{
  "model": "image diffusion model",
  "shared_expert": false,
  "layers": 12,
  "steps": 6500
}
Rows from block 6 of a small image diffusion model, named by matrix and row number. Rows with one number belong to one neuron. Each number is 500 + 50 x the weight over its row's rms, rounded and kept within 0 to 999. All counts start at 0. Numbers have three digits each.
After each neuron's rows are labels from the 100 images, of 14848 (inputs lightly noised), where the neuron reaches its highest value: "responds to" is what is common among them; "colour at peak" is the nearest of a few named colours to the mean colour under the peak. Only what is clearly more common there than usual is listed. The data: retinal OCT scans (Kermany 2017). In brackets: how many of the 100.
# fc1: MLP up (model.blocks.6.mlp.fc1.weight, 512x128), inputs 0-42
# fc2: MLP down (model.blocks.6.mlp.fc2.weight, 128x512, transposed), outputs 0-42

fc1.223:501491482541582467597525476577501437528625563477424479479526531445430521562516496556498514532499393458572467523505525484486589470
fc2.223:479405480489506571568530479511567649510526344447483474433543491485472494516496572523532500553474479474474402580528454485490578496
responds to: finding: choroidal neovascularization (77)
colour at peak: grey (95)

fc1.440:428535505521543468532649473490533466491517573559412502584541497534464478468455479513432506506438453452535540443396590502486529479
fc2.440:428373515478422584539568531534474542459481376450467469568550509525441507424492568547498501517471545513429450627520547522497375491
responds to: finding: diabetic macular edema (52)
colour at peak: grey (45)

fc1.128:494427539549504452440405431425548474511470534499440502520523467458489506482463579551521526558441609516518543527479551492519544563
fc2.128:530455517656499427464521476488482533475465446514587378462526504456465371435468482670463514498551503550494418517502506616400443539
responds to: finding: diabetic macular edema (41)
colour at peak: grey (83)

fc1.210:475534483463481532482525430514492510516546347483510485546518527452451472517557446421443605542543501523497448489501477506475498581
fc2.210:503462463384660449517493487529473515470481581576591589532555500485464381495462469501498461499435537607508548498436480443511588497
responds to: finding: choroidal neovascularization (62)
colour at peak: grey (61)

fc1.478:505428473480522527490456483550471471473454474395466439468572527536508527504496450499422511618492619539497411499524428570518628465
fc2.478:539418548502540485454499472478471631503396475448417453526520452532573444542530521517433484573484483475510530524599508482455397452
responds to: finding: choroidal neovascularization (70)
colour at peak: grey (94)

fc1.496:528505530576513487578425530592415551512501508554479487490512363511482531446539465503538439379566471517458460501493553458511548555
fc2.496:542463479650522493561495476473484592528526399539461545609507579527451527495484571363484551422563494519490477561510441495513529498
responds to: finding: choroidal neovascularization (68); finding: diabetic macular edema (31)
colour at peak: grey (91)

fc1.309:446438415478498513519446578482504510517432528531543501433493482474495441474478511478513449443536413518471486476493599578507520454
fc2.309:466502442511584598479539537541433534518447438449461481574493520482573517448542462496508509480491550436502577527495508493583345477
responds to: finding: diabetic macular edema (48)
colour at peak: grey (76)

fc1.14:494507391544511583537399470422528500497595482446560405577520471480493520507483472493523499524517609552518497483528447527558508495
fc2.14:355521450594466538517542531397520503499493511506500512354571501465522545486478441595511515444485487508569524501494494550537532506
responds to: finding: normal (90)
colour at peak: grey (82)

fc1.257:387444382460501548472437429560509496472439509409505580522597522484430494518474460464517533506522598582552472477559495551543464501
fc2.257:434548526452520462463492469402541566483432519460528564559478487492404520485526441488631478651514481579553518498608502541504405510
responds to: finding: normal (96)
colour at peak: grey (48)

fc1.252:510486441373539519463460453444483548532605501447582508500588519515525547508513522493513521597485630575465497495460488537501473505
fc2.252:576451505416571437531529499490475598520508472528535448538508465511564426484471513461513514634469470560532510562622476515481517544
responds to: finding: normal (81)
colour at peak: grey (81)

fc1.25:416432515599510454322474477439496513538530493566520403502529572435482464533463506469532504547496454458509541590483512465563551505
fc2.25:391551428635596373473550584540538552530551463480510433416550457478518630526480575530510530609454488518511496579534513503444423537
responds to: finding: normal (83)
colour at peak: grey (62)

fc1.40:405497449511549512442511418487480497565606446536484368532599548488508486560466584380493509553499513498514534563437565470500367500
fc2.40:437562534517531428496508493381531443497498468505420610506493492471507461495516594553473542598535489450538519420571505554422440514
responds to: finding: normal (81)
colour at peak: grey (62)

fc1.185:404411368512481546440442454549457514466493466409526491518575503455425512506519468436539434543537565554516457494513510554591464540
fc2.185:355557497513552481442470523470473592514529447562562545522494495458526553481528507469571613663513492528537485408606469465515438509
responds to: finding: normal (80)
colour at peak: grey (65)

fc1.81:537436531487449469443479465585499481560533492488434417518481437529367402428528543506453451467551487565469532459429515455465583544
fc2.81:627572490476484586492497476540508560497548439563498501427461538558411576534520521424457546462532536581446436492544481405523497505
responds to: finding: choroidal neovascularization (81)
colour at peak: grey (93)

fc1.497:529516560543520521472554483410484466510445484574489437547495528531530446617477561452461550462468427510518497488457520599462495506
fc2.497:410506534503451515431540494519510525528584546512462661447547503501505437569483474528522481644495484513531564451595532488565506523
responds to: finding: normal (80)
colour at peak: grey (100)