From a checkpoint of a small image diffusion model.
Data: trained on retinal OCT scans (Kermany 2017), 98430 training examples, 16.9 epochs.
Rows from block 3 of a small image diffusion model, named by matrix and row number. Rows with one number within an expert belong to one neuron, the router's apart. Each number is 128 + 24 x the weight over its row's rms, rounded and kept within 0 to 255. All counts start at 0. Numbers have three digits each.
After each expert's rows are labels from the 100 images, of 14848 (inputs lightly noised), where the router gives the expert most weight on average: "peak at" is the part of the image that holds the peak. Only what is clearly more common there than usual is listed. The data: retinal OCT scans (Kermany 2017). In brackets: how many of the 100.
# router: router (model.blocks.3.mlp.router.weight, 8x128), inputs 0-127
# up: expert up (model.blocks.3.mlp.up, 8x256x128), inputs 0-127
# down: expert down (model.blocks.3.mlp.down, 8x128x256, transposed), outputs 0-127

# expert 2
router.2:115115110137160183162139114121127084119102156133105136101109122128151082127132112119148117078130163159119100101167152132154146132119133141159134159173129130100146118132080113146072113154107150108144157139160157142106128131100112114146124149077126152181159096123135135147116118100164128128130140139123139098115096068118096122177131134134135114172177072116128155123146125114127121135117
up.0:093170102150127140165143078102141097154126125155149098078145099129124124133136117113151116099107137129152101110147152164129205157149110145117114114132117099133133114088117146134125134128132122112140116138114110092137131120127122169139164124119132138106099149115101174177142133121130057130147168099115093109106155108119072128112099103086107121153142085118155110085142126093141137134129
down.0:087100084180147148119094161117089180119126165123123156087125120161132173123132147150123141106147168121123127126139101104120180117100130139104128122106106144125142155100091129144138146117128103120107079095092136140121158122144103116069125081087077113151155098115143140123148139108130074120092127105129129150123088123124085164120106113139114106113143142143127146155130144120136107123095
up.1:114156129096112121158125168143137064153142133136139135144136167173125141120157115123154133140130096127122121116087122100136126172167115093139127106086110111064125130154111130109122155112120139102100104107116080089112115111115122074127102130140132136120135131113151108113120150175124106163152189153159177161114162147127152126124121142151118080129123114092150111179117126099117112098123
down.1:096147115183115133090152149125109143159116108138118077102122144117102131094111129110125116115149146118141134153074100077133143137118127121141125127147165161158155118084125149117130159147127131160136129150100114126088158161132118105104147149179104163092135147121101132142137114136179068150164121141133105112116141140143133117108143153153128145156096081164132201104165136131130147132116
up.2:136137113155171177171207147119150123138106137124132094100134118117126139128131123152124124121092113130123110093099140127115181127108097093141120101169101114117110125106162132121141124105144104162186178153141086061152150111126134134113119114119133099077117091179132101108132152092125127101122118124138167143139127117121128112114100101115104122138154110143124097114111128088111092134130
down.2:145125111134179109107090130171119129121163159111164136096144125126144172122152147103145142085121132138135080129152132110087130113119151152131144122140099152106120141127127126132127130119123102147111135100122168104090118119140117138045122064138063116155133145111112106108110131111110096118106095129149049144103112145110131139109118113112141095177172131144127149129121150148132126102107
up.3:132109155148131121069133115133120135113157116126134112108138087149119148113135131096097145105124132130135109113154102121116101138130090136133123109149144137136076122148121138120184155140108092107147129152103084198135057098121160165137149091158135078101104129066130127145123121155091170123130086137162135115136147179133172124118130130129091146112119155115129112143139159138127128154123
down.3:161149139116110166138143136075105142079103103110128113102138128153116098167141135161139129142123114139150119123098119121135145124131151140115117115169087131137089153113148155116130120154139123126090124145138160106164140126176125155078112083117105129124132094159144122156197104193166174082117101109126128119094140093135112158087115122119109105150139140126095113130119103103118134096151
up.4:072116160104121128137118179086149154128160123128145170088149103147140150128190123116130109143086126119089108140138128128147136135121117075156133125095095128134130178137138125137117139087098098160066155173142158142130114134128147139111145090125140147124130101164106174129144128138135150141107087086091132124077127142119131115110133131144127103095162119158137119124079147123111111137151
down.4:128139205090147094128108113146157095114121100094134125087103131097138155128126150153129134132137156123188107163137137139160137119087124124154101162120150091141126123107116126136127124104128165103179141139164098159171163143123125146148129195155145121139120128114133116134154098122115181125078177099132127163123126134143150112111148131118120147157163127140141122158144154128160166142130
peak at: top left (72)

# expert 7
router.7:123126111156150172169167131130159127118105166158145134124086128140082147140158139178069130169111138102108138113121114125106095114104067089150164173158108135124136093134153099134146165124179135111122132143127160127122152104156142132139139082102133120144150148134119129105164137113135090100127123140133123124134110118155114116071112115135112156101155147133123146121112152072084119137135
up.0:117122148126117113098143103161108119116159090088140150089161147127156149131050156159181110144096109133116124117129131139110132089117131101106117098142065153154133140079132129137146146090145086135126135142140125152152121098122135100118143125162141135131166125150101148126166163135128144171153122121138145141139138124142119136098113077125161125149072136128105109097098108169100090131106
down.0:121117112124115121089117096112135169118061118176156075134120161096115125142145137146144140147108125120130118090105125148127121107098084146168113113120162126122098113135094145111086157126100085121104126125133132125152128114104100144126130154132144215160139160133135093120111161146117072181108114127111133130132124143142151113166151158146114136139158143118104130150104115122186127151125
up.1:108106129133136127113080140119111146149129144134129074143133121163135140114126121145138153129121138113113120152150174138138111123129132142146130120134117165083096135097110142087102145108128164084143098130187142143117103140110069092119101150122149138138150094153170113121096090119139135168112188130113153134115147140112117141149170175082103114116109123109113099174139102126143077168097
down.1:148128104119110139084098161144126100111120120083127081091133124143136123108161119119167117148132144107141142106114103150175075125088144079118111128149132111119093133111125126129133126145156165118143149113174065143132127129145105102116138121125092139157102171132168141107135108131175141069089117137083116101110131147106156138153134109148134131137102150155101182112151096153118095130125
up.2:110116146145104085073143161121138107157114141133131129132128163179147127112123093137161168102091119133106142164137152131130161098105139084151111121148133123090119125136105115092090142114122135138161126112133102123130114151107104130155129148114132151157151118129141125175081139161134108182137186132110142125124124085075085117122120152135114105161154105092127115177148089128142104121083
down.2:111141155117106154183131177110143118085141143128106052152132142122123082114169127132159137121152148131109132112126117186152145124129121118172148127123146130148108139152156118135104157106156146136099118122157134133151131140102151109145119111068163164135121109160109160170148142148151124097091118155135119110134134136158152122081108139116160156140119130176162175132137095130102103148103
up.3:121180133116126145154134148106143109125162140102150172133130156167113158148140090130116100146134093120148107101128142138146126107083118114141135125104043156069129108110132126137143117084132107081127174141128121106127135102142125124112129108125147129130154135085124137118147164146137128122114144154175189152153128124115126144086077104109107125129147132132072120172101139101104105150124
down.3:113163137137098133141148130133124195109119137117131119122145155107109137134103134134112138177123122125147140105124122078159200128137132114089153119117174131200100141123114145123153124132107105106078128127127123110134134070177135161104129089119119157119158120151128117160122094161089079140143113090141140165127135151118125128141159129101147131126135108082162096126151162119164140136132
up.4:130127133136133118084125169143124104146124140121118091168134139165133131143093127160155154133089147124129134128149158128132119125120141138148127109122107146077118119113125113058109168099152134117126122144141136144143128149134110065141102178122157146138167124145156107134102126136121106203113154103127129135123125109106073125125165138137127103127140118051130088184131111122146098155089
down.4:145124139114120112146133159132143098124134115109148123103135123116141092115156134102149130158140137088137137114088131192194114131110149080134112124123127127130117111183146130138139141141166161123132140117111097123121118140133139101132138126109116152151106171138172196179156131144195152063131138131130109128126134111135171086146135146134151151160115126142097199133151134131136135140110
peak at: bottom left (25)

# expert 1
router.1:127115174164095099111143148143124133107147113112156126124154104114139146117141144136140116173124110110112154142113110129117112140119114134104158108140141129128148142124180161134153109133097087134134102115137111148167104089125161150083167115203156083097112127141131133129138210098118095129127121106126120132127140147151148136073143106135095120104117150092115058127139130162137103158122
up.0:114140047068127164170110114111099107119144106126085117116124148137111115135109130095104109079146158193160065135129150134159127146134106095146126141114134124125133134130116120132121169135150160122118147132122137158105108122124119130149131132130094122113120142100075117110119102148128150123168127181126124104183135125128131157177119168125142136143122078141127155136115147101087124105145
down.0:198107186093087186111124139080109085152125132107133113134104125149114087135110163135172118125111101170140147117150135157157164145130133111106142109157136095131124119122165134127160117116121155144108127128143137119154153131118132131135153167138098160135137074094184129166127125153127135136106138111115090114087151165156139135132151123116118142096145065112132117154126132145132151134127
up.1:115129119145159157101107096088115133133110106138136104085148114125163122139102135146122191134081136126118137155167179165158151148135159091130101123145146123139152073109088136117101157118111126189110101088127144148139129149123090168167165158124125127135124100151119132151121134137143145135141169111103094122136126082089113111119131114106100130152100144125097113136118088116167102117102
down.1:111125097150104065101167128125146099121150131109127121148151118133152143111110093160117105154113099108172141126107111092106153119102099139150137109202112117114092120136119131130077108100112111064120167089135099154145144157136087124141140153123164141185118130120124118113121119149125120153087160124108125133112114139135135138113139145113118118071125134143187151121144083141139100113111
up.2:100092117161166177170137120116111105125133078117111142125157129125129171112116142102125134140107117137075101156147159167138119144127171071115109100197127127122146145158125170123125112133123101081184190110088105121119143154130110148124124142109111150131117110119128137160144094129094124107109092157190120121140124118113126123080136141129113137101149131139112146127143123125150140107121
down.2:113105096122162135130110102148119118131122155154105138146110112153122180106134156143133115087113145157127078106142107120131153114096101120132091129103173103143107120073114148100124141137128146199138079138152137146157111158124132126162130141112140138145124145103085136124151111108151174141115080129134132125126130145112104136099099124147108097175110211139089127100123123162117152128155
up.3:108119117156144157134102119126144100122098140138147126116114134115144103129105130161104158129083127122110099166182141159162145126128130125159131160165126094102143106095132096129116125124127083124102124129135114164150106124118094148136137142101178142155174133160142135142123175117197129150129132158110109103109073099125119111085130100107121083108164098118108099130148113128162076099096
down.3:147144078149150150150135150120124125148164151104146133133107155175091124130117141086103096176117117099146136118145124155157113084137147167104117125135177100153119132110160143141158122187185145120130142124160150138072148158123100110144135112117104153121146135080111131133135157092159121151119156171133136135136132121117120125120114145137113119154150178080121110118135091182112132102116
up.4:143115116110095108134115116140164114121120153153137118122099142147130081130178099135096123109168158131140145115101120114131141158151130140134131154131150102117141146107130144101103106150127145116169154140172141145107100113078118124124102123114147130139174130146154150164088151141172146162108120098118151168152133093125129118160143171130125046153113107112148123144150094142180084134078
down.4:111128096118144119119162119106100144166120115107131102128115131134130119106119128136182133124129156116186102136168144142181155139118123136117107132131128104112118115124131112096145097166085115094063191119124093124126086097124116126177145119134111108107128118128068162116135149132153108138135112073099180156173139142125138110132155132086121109158126115159078122119148143142129137147148
peak at: bottom centre (61)

# expert 3
router.3:126119140087117116153113141110129138124138062124103138121129152147131177134113154067120140084120175181155066118109095119108120142122114111133122142106144141144122133136083081128133153125118111134102152102108131146122119134146139124165130138098116131156110091140102122128111122132105227121132149156111110109126120158119156111156151138153134140097107064149154155142139146114112124111115
up.0:140160113114155120136117108113142156143098168128139099075125109121136156123149144182062116132109153145133142118137148133106188152118129158107099098132109100108107118112121140135116106107146103063129132151156169094123159116104103101115120122107134130127147102142114157093141160119155174129168098074079131169100146126138117129142123147110136120141090146157145116144096091119124107099119
down.0:072125104111135165145166124163152160154141127131147166121125114147154138125136121144113118110110087104093099117133140158112101067115154158150134134150116127141133103101138104123088141130119103100131104098158129116135098130132135156154121139141111127132086105148141108118096121093119113127170053144079103107133137116128084138174100138094126130135196130132108131144078093121136103154120
up.1:133171107108094138135120140101184110132167118139122134147127175144165128121126104117129116124127132163156132104126109113118088208099134125183145130113118127112148128141097106162073134108127118086121140119099122145125103141128145153150177124094143166151140073162125118129118135165126127118107143190147130141130125089105109103087133141125151112103141138099133119163121177147137111158107
down.1:112129077131149075093070143135133147151131112095152149120141168126124176157116092152121122130100135133124097144096157124145118095133110147123158114096103126136181130146121141126080136154151154116105137106105120150111167105121122131116127146120131135071118143109129119145143095124128136126115084181134115149118133133112161110117048110150124100151109107125126110098189152158116146132158
up.2:130117139141110119119100138133146112131161166113149134154138125136137108142139070136118118118136137123117138133145158146152188120131114145122138117099086121050152126115122168163127102128106088160101104112127117152188132117140147151135146146174194115133163155120170139120158153155158157151125198103112120117138134121123112149131119096100102094169104146117112101125153117113109112148104
down.2:144123206133128129140115139146106129128129137123153144124089122133147124098131152103121118094136172207144106113132129164114141129092155128135151104120141126137163116120128119079124131127114155169156071102180136142051096106129127120156137104132096133146145140141141151093107103111107133132087081125179103123103139143095124119147120141137164174133127136120123139149137100129137119163115
up.3:147134106119151162154118176112165100131108142159133119123108102165102155133194083173084132153159148127131128110151116125148123109109081063137136123116108111114142148131116094127120145109156126131123126144154141126129105120099113080149106106111148106149144076150135112119113142107150086118121158175110137134109158117144096127084119126126112111111124136148147119053104144082112113133128
down.3:099188141081169108124114130145111094132121124141099187142171132120111182116134105131120135116130157093149137163111108168135237148142098121115182128137133130103145118129123110118137134080122133142099092125145144157143115121078125130098104123145150139141149160125153138120134116100109109136148085119088122132134131121116127117134077126139135088126102132125135152096134101127139118136119
up.4:118135154162118088062081090105114134124155149157137125124112117107090113163152099101098121113126153130129143174163151162162193107144076183121148113133113127099122111118129118129134140124129120120122120111091098151151118125159135138140100122187145096116146132123137129113149138154148161116113125126111134133149132163126135177128101110094112121114056151155119125113131118109084126134096
down.4:118143127145111114097121125138137119142171150132152118112136124129127127067090157114114115093120137137174058120170174124122142133121126106180134119136151119130171108085115143104096117136129114116160120121145092122127100124127099160122144124139077119192138177089120124126093116067105138124122110121157109145129125161088147127184133129134140165138134151122150152138149164114157111153113
peak at: middle left (43)

# expert 6
router.6:127144147112098077074094115121090111120126096094118153129147155135157124124095143093165104104120134121145119138151159129156114131150195148088106125096160117136131158152101160114123117148095129118103123125130137097106146185115084130137096146116119180143122130122114134151116069154122150143128127131128107150136136153105136146159147136149165128133105095140125168147140118178183156105126
up.0:115121112126109107130130156134132121128110170106119108162104127147081155122147158145072117154119136153123136118125115131124122136084093118149147129133127145038129119137173114136136117114154130122166109121112114100125123098118127133091143103138139079104157092160131127073137151089155131133151172171176167150121128126144154123119110138106120131135103147138086117206105139107116100120107
down.0:165149152123083130147105095107111093093121135129089100130120128120172142122138089135129112138137150136104127148154124143097127114149122112119101123156117125097107138120098127139136210125115156169082116177114104136133141132146149096119095143145187114129127126089112129134152108100149123137065111209138117113105127131128085121127122117148117100135136122127124106102119102141133187122162
up.1:167135151148138147150144156167146179135143128146137129156156109130133135145136150097131143187105082079094103098083088101111067111134133136126111119124129102084132114135141112133133107154136108148094119146148135128127103152117088117105117149141139114158145165101167107101142116132140079099139117134153145156144124136122126144098121115105128109071089204141139116107136142128139143130088
down.1:121132136120129148083139124114116102128162134126172129144127122100095137121107140118111130120132132124090087134131132138110108127132099112094112142155104106153139116109100142149108126126146103137129150089164086065179112112108099172102132121144109108121102133107140128105109139099115171130091044076093122086072125180147133131136160126115132103147124089107101113141142084133151117130116
up.2:143089103116129150150128168138121119106114110111111125151117163154102211124112154155128081141119151166103107098116124116137161136116105121141155103134107130117134154112179094155155161128142128120135131106098097114134155112161145116109171074138151115114148141154090122095116142098131167156125135181179139100100120131136100086108110143140170116124116105116106101144118147130092110160121
down.2:131131127101153116106088094148085089151124143120089039152151107100171169129129120102108152155161134124109107142168107128132150097120125130131146137157140127115108139131159152127131153149127174150105127137117141128134122133155120102125137117142179097104120120127117140096167140146150116136136129182114144131125143145131131140060121121191152066146110099117124120102137099116105146102121
up.3:154137135077132124094148168108127180137131079116133176138192145166154139119151153158117103112137152142133117129143157117119077112120131118146132108111103146100110144130087112169140117087108096132111135140124125138135159135142092145100142138154151134132138136117136138151156117152144138144145136072127127109141107135084108103115096119100160118161152147174144113185092147131097099178113
down.3:153124123063124131156125122133087139146146153099138168073140110122129159133144166078151139133128152119130116121127152103129155090104142138113139108074106142136101094199082133101121131119172139128123108127159164127118124113131109142130164149129108121155169122141124084111134080140131149141089118073123159134133166142114130066139113132120135126081120144129095125152114147118117117122109
up.4:128138112123146149174122116133118119160151144127137112126186126127180122125127098106140181130133133148116082112128156138133126140130146103078085103104141142122139111119063187111085128124089101161159130118138138129126103152090101133148147130117135119111127065104166125158117107187119145146112115112114125138129182103079121141130135127108135107152116110096130106109151073129144131118116
down.4:108112149104140120118128142128165095108099113080168101122129136133091089143160167151156117117122152143108095139142132147068137112121105130094119135141086139111099194107138154137109131104115098161085109106120154148141166146105109123107149136097110160105147188162138119108138122195138130120127143126095127120150142084151105138150116118146128173090154123161111116143133141109111111109141
peak at: top centre (49); top left (34)

# expert 4
router.4:104175160156171126127143136108107145154144087123155145124196153145136144124112105085121127162118107085125113117103165103133123132133162133098090068101132113140125114143117141125128127135104111170125095120121116106151151171125096130142079159136131150104104121133107115122111112167112148116154111094124141170119184135082149143085131135138137145087089151134144131134145100114141120080110
up.0:145144109058059125154153158158169109144161201130156170104104142146137146127141141134142127132143159139168124099086080092105125137123121092115143123104129136114136158139121152132121125149132140096176199115104106125153135128125133150146109097143139138119142085089133133115136132130144119112122093153170154142095137111120135160135131094154116117133113116127160126086143119117161132123137
down.0:133181129152084159138116126111131108143120129131136111112113143116132110132129092130135127184100120131181097140171124122156135119137153127146100129125111152111147113133145186151166150137119174120111205161117149129113125136126122135146126105130097127107141128129084137135123120140127102139127139180061105159150127128161109123144129101132158152131084189110189146168139095126128147125137
up.1:105147150127115128140103126072127139145131117142125091096159135176124088130111084124125140081113126131134140167143135155140147135165146166152090126139123094137135074133094126087106146121101138106116193144132131127097111157126057146142097135118119161144131154105115133148115124184127172124134114141148128129125119140089115139151144156096091124119132091141122137192124113097147124088127
down.1:109135105102114194127161144106131140108135113095134102113133110106149065146107157130145112174085130086128173119134151122118100135150152109071120115116129130117101135192098120141106140159125108112151138111130155114096109087152095132075104152128120103107119081130188142137119111159131165118129145139123130114142142157093132116164117129112150129121139123131125112130126100071133134128173
up.2:092157157116116052061079093113120113132127121128168117112144128149140112133135075149146140158142144108162203174149156161157156108132128122114087110112111114135104150106126141115125096133124100133155109108110108139158133104137101128119102138168141136124144136127121145106157135180130131150135125092132137144122146117124114133083112106119128120127098160133129095114123065138118103103106
down.2:112158120180168183223150128095126151142128092114129101139147112166104128126113131115115132131151127113081108100083107144128132118147127126143120121113113148139102110120117133135116119133137141107064117139131170129112123105124135128082139156130136105117133140173118143169145120167133124140130136066117062140138134091154134123103144136118112128144094070120159119133167133119137141128156
up.3:094072146161162139116098084123123131130142110142165125088135117103141126136160121114147123133146127108080116131173142162140147104094115100126086128179119143132091154077121152140118093121126104110148161129110062112125114120134149153145112130103140145116135116139135190173132130133124121131086117112189170125126115100097111133083112137094130126092140163142135132107137100133128123092110
down.3:131113101104187106098103116131108120137116108133090152139149134146121202097158145126122110120157149101149142128108136128118151119110118094120092123106156135181133132135123108099110127135129089145164054108162175141138135155137131153152132084128149150126126125125151115114155143105126172174119128111141132141123121127139152107133086144116109098157118107166071148079126181139129112124115
up.4:103060119145141147135168143138160115152164194159165126113130114118131155134151114143124128117132150124092097087130131130125156100121104126127128117168101135077117114079123140159097125123133115142140158128100073111126125133141142154132140115112174119112177114124140165180120130126166146127111150152158168131129131100112105154112107127073151089164155130109116099102119111108090123145118
down.4:134092144086065166135123138137165135123098121159092144118125138127139169123120148139123133124136123116080131088120135102124148118137144124138144123046148092144098124154138085108123140164127174155124093142123198142098138127115140114123130091116147133135132134135132145137131144156122106132110161154143093097111109116123116137139078131144102073134098089117076133084115119099129151104114
peak at: centre (45); middle left (29)

# expert 5
router.5:141143156086096086130151136150123153183135078133133131144212153131093162128099142132128121111133155110162172126113113107089121106125129169137088114102119135133130135129089115121155115112136133147132126108104121079107161167168105130095097153145128157140103186130105138143149118156102170115132151118182128122115148126117107111120115120120140156130097122163154137144128106087135144105128
up.0:083146155120127138112098168131129158085130143142165106112133083147088161118109123148116130110119151108161131090139122139136171102102081142144125132132100180141118145121148134137151136134153120101110170194145130130129067067122121135141145107122135110136129129104121130152131145110131149154093114108122165157141118122164111142093099111079087147118134169153103119129127159143083127165127
down.0:103103061079182134099133124122141131171130133141131114148138122131127131140127117146118132096163142093135121094083136116164135118138148125097138126140119163123117144074121118119134130086147120083145209113115107113118156141119132141138126128147122127152108134153146125146143139113111129103132090106081102051139148107140091152098108122089131151136127096149147123122151187131114144093124
up.1:138101144128118165133154134108113128173123114162109120135166142133148075135120154152117123089128122123138124120121124128132077129167156124110092089135128137114118140128069134098115122122087106132133167195140122104089128135107093111113114130121136142096119151147117109172084120203130197130116161089150155158143151119096107132140153115138145117140081127104143107121120135113095137105126
down.1:117158133140124109126118128082133120107093091132155100146130142093144094155119112138136116201080118143100141114203146141122051130114114123108113144155136135163132122189101120173119130147133140163127158145140118083129128100124118167144130143108110117065147148107128120141115117122113188120123169130152100131142124126122112122140134118124143152119106080111093131144117122158135118132146
up.2:127129158130114119103137117118115142166127089092168095148179117115115139143115105126132104117133120127143154133130137115129134128151122181108073056118123089127145114121131135130154109110102093126105104123126121113158105102136128130081139131188148086090111181132135130155134148207109136133124123126104122135142157142151137114069119126106112119157096153110133056138124141137128123151131
down.2:121143146112091160172121151094124112129131111164118164136185131136131116141121170139129129142119123192113196111160167144136086137148129140137136134148130116124118132135124117122130128142150121137097139133164192181136143135110123124132123125071141143103119167179106138143159132152141155139128182108178091144170112067124110146118129135138126117157096102120121105121156124133122114111145
up.3:132092143131125137125136146136137134147139124160134116107158083157123121139102162144136144086128150115153116113125117121135131094159116146117097089130114154119079154109081157104120142132114092094086163186110101094111117150109080104128076133105143129082135137124127125177087114164125192128101141081169168123129153128131110159112138105101124131136102120161161107113146127128098129144119
down.3:086122093127118135122112131051123136123120095147157107161140149116139130134127115137131124181109131108130137133194109153130080117149127132071131128127122148155138122155081129125098139125121124145134158111151124104129133110118117142142117175126097137093146137099129134158114114110069166119107187094161070098145143118159104141083107115113121150127089116122094143150157146118126142100153
up.4:094151100117134201153140089131127139130161105117133145154171124081130157153099107116145119082115121143147073112126141134134142108164151164142067145146120087120143100119116127143127108102100112147141138132161134147107101129126106136090112113135128109165128170098116124163148135175141128122139137147111147133150106127102100143137052115078125133155180099134120132123086125120123130129129
down.4:146063096117176042069142130126097131107087163133144159144168121147119118128133125095129119127115145124118132098090119080139113147135109149134132154089131114135124127130114100123096156118138135134159141143094081168144127132136120109146141166090149126131126121152157126137152147115127180138129079091116155102153118151113134130160126126102132138139135165145120129126193163128126140143134
peak at: bottom right (67)

# expert 0
router.0:156175130116109117152067099127077093118126084102116124135120159140099159124111121092108143145117130131146114136130134156144159102119112111109115090085147131119119116140129096128149117143136154119137114120111112074137200141154091110145116153192113129136111130118111140104136145145094142095120142125208117143121132137126150113119121126136113149083101115168138147143140090086112139080123
up.0:133115114140151130158114149147115137140108131110135121107119106136155120133144092180121157165108163104094089104157152157173101122156125119156141139087110148131166147120142105143146119123115134141139115126140106110138151110111135099108150191185159113137117109185167135102165154105126081134114138177125127127114109123148129093115176124123088110120110102103106093132140057132146100145119
down.0:153097095103146084119129119140110135139158150130130099116126163121130122125127117133152114089139137151072097149102103149123130122134123145141120121163159106098119123121164117121107147134124184164108172117118147109124135152076152108141112137107169144125138188109086136125148156101134092141120085187098151116125105160177072133124105122125129122160086175116129128121144101146123160107153
up.1:143118097137120130119106124137122085117106135125126113128081153147131065123151051151098144134090143134102089132150155169165158115107112103155146120133114125076132111108124124088106110094138124114176142140153117129132158138122114108125101134183130114125138073173139128108114167142132147157130120139138170138134115109104122134136119136111118116152119134106136107123105048101132082101113
down.1:131143130146151115180142144120122106144131161119106066149099139133126157093126131126123142068143111122066080149156146122131128121110115140124091119158140146123114131126156117127122126041122171128118114131146115141137160083124111141152116096102165138204123148116142144149091122132084086105130156177108101151098116152147137140147126125155124140143133144138139146115151128156147116124107
up.2:109161131138157137152113118124133129141126133119154126135115126134118150134141097148124126175126112087107127129137142145130144146092111107139133124115122134101122108095155100123122077125136142126140118190229152112117107108093140115100138148147126110129132120120133151094146162107136056142092116116102182165154143132141124091077102113095112118089150175118080115155120109102127121133106
down.2:165128119135143114126124136121115158162186133127151122123112104150143168128136091129124122119116092134085108127118133122139158113129162137107122119115141151109120129146109136135129145154130123126083155047189126103156141130110140115122128122118130141105123145114119126136126137093114122120182076115134103006060137108117158122144134155130102121117148088110125133133126125128115116132116
up.3:156133152171177130093123139117134165128144121137139139125121097138169094139133147133172137148119115089097135115173114110129041145133133100105142161107144123144126127131135122152095101133091095125062096173171171126108116120108150132130149170106137137121132098143154139137134133101153110122093141073090141164135134122131151152105127143128125103073145157139119138116125145095134126115102
down.3:123126064120168117101128117165129148136132128131158162113129141100144149121125131141121114065153183128095095118111085154100142149117130118184124120149159125149131111132132103113088123162120079131182135088090100074140121148120148129079121136152118129150132139135129092137120123087133144112122108079169142083091103135107126137110140130130093105138153130131130125114075116130135093138125
up.4:116133118129149147134135091137113170138142135128116130150130156172122152128118142122082136081159072132129124130136140109081122145078122141135064108161133105150046118136075154110115080134190126109110166118122104120121127129116114148127110144099127136153125161124093141165129102146128141142151142156130147088126132130103142141139129162085150147137135094152087159156128120101116130100125
down.4:063184127126119104121129157115137070087139107123138142117145139136119164133143133145142120173127107158143128093180162127099133142129112152088105124140119153154128125169080118116096123118130113128153134114126083164124102119132109155150134094140132122103099145148179131140151075157119158104098148137072134122119138113144113127133156147113160100114175116138154154106144105132133072135125
peak at: top left (55); top right (41)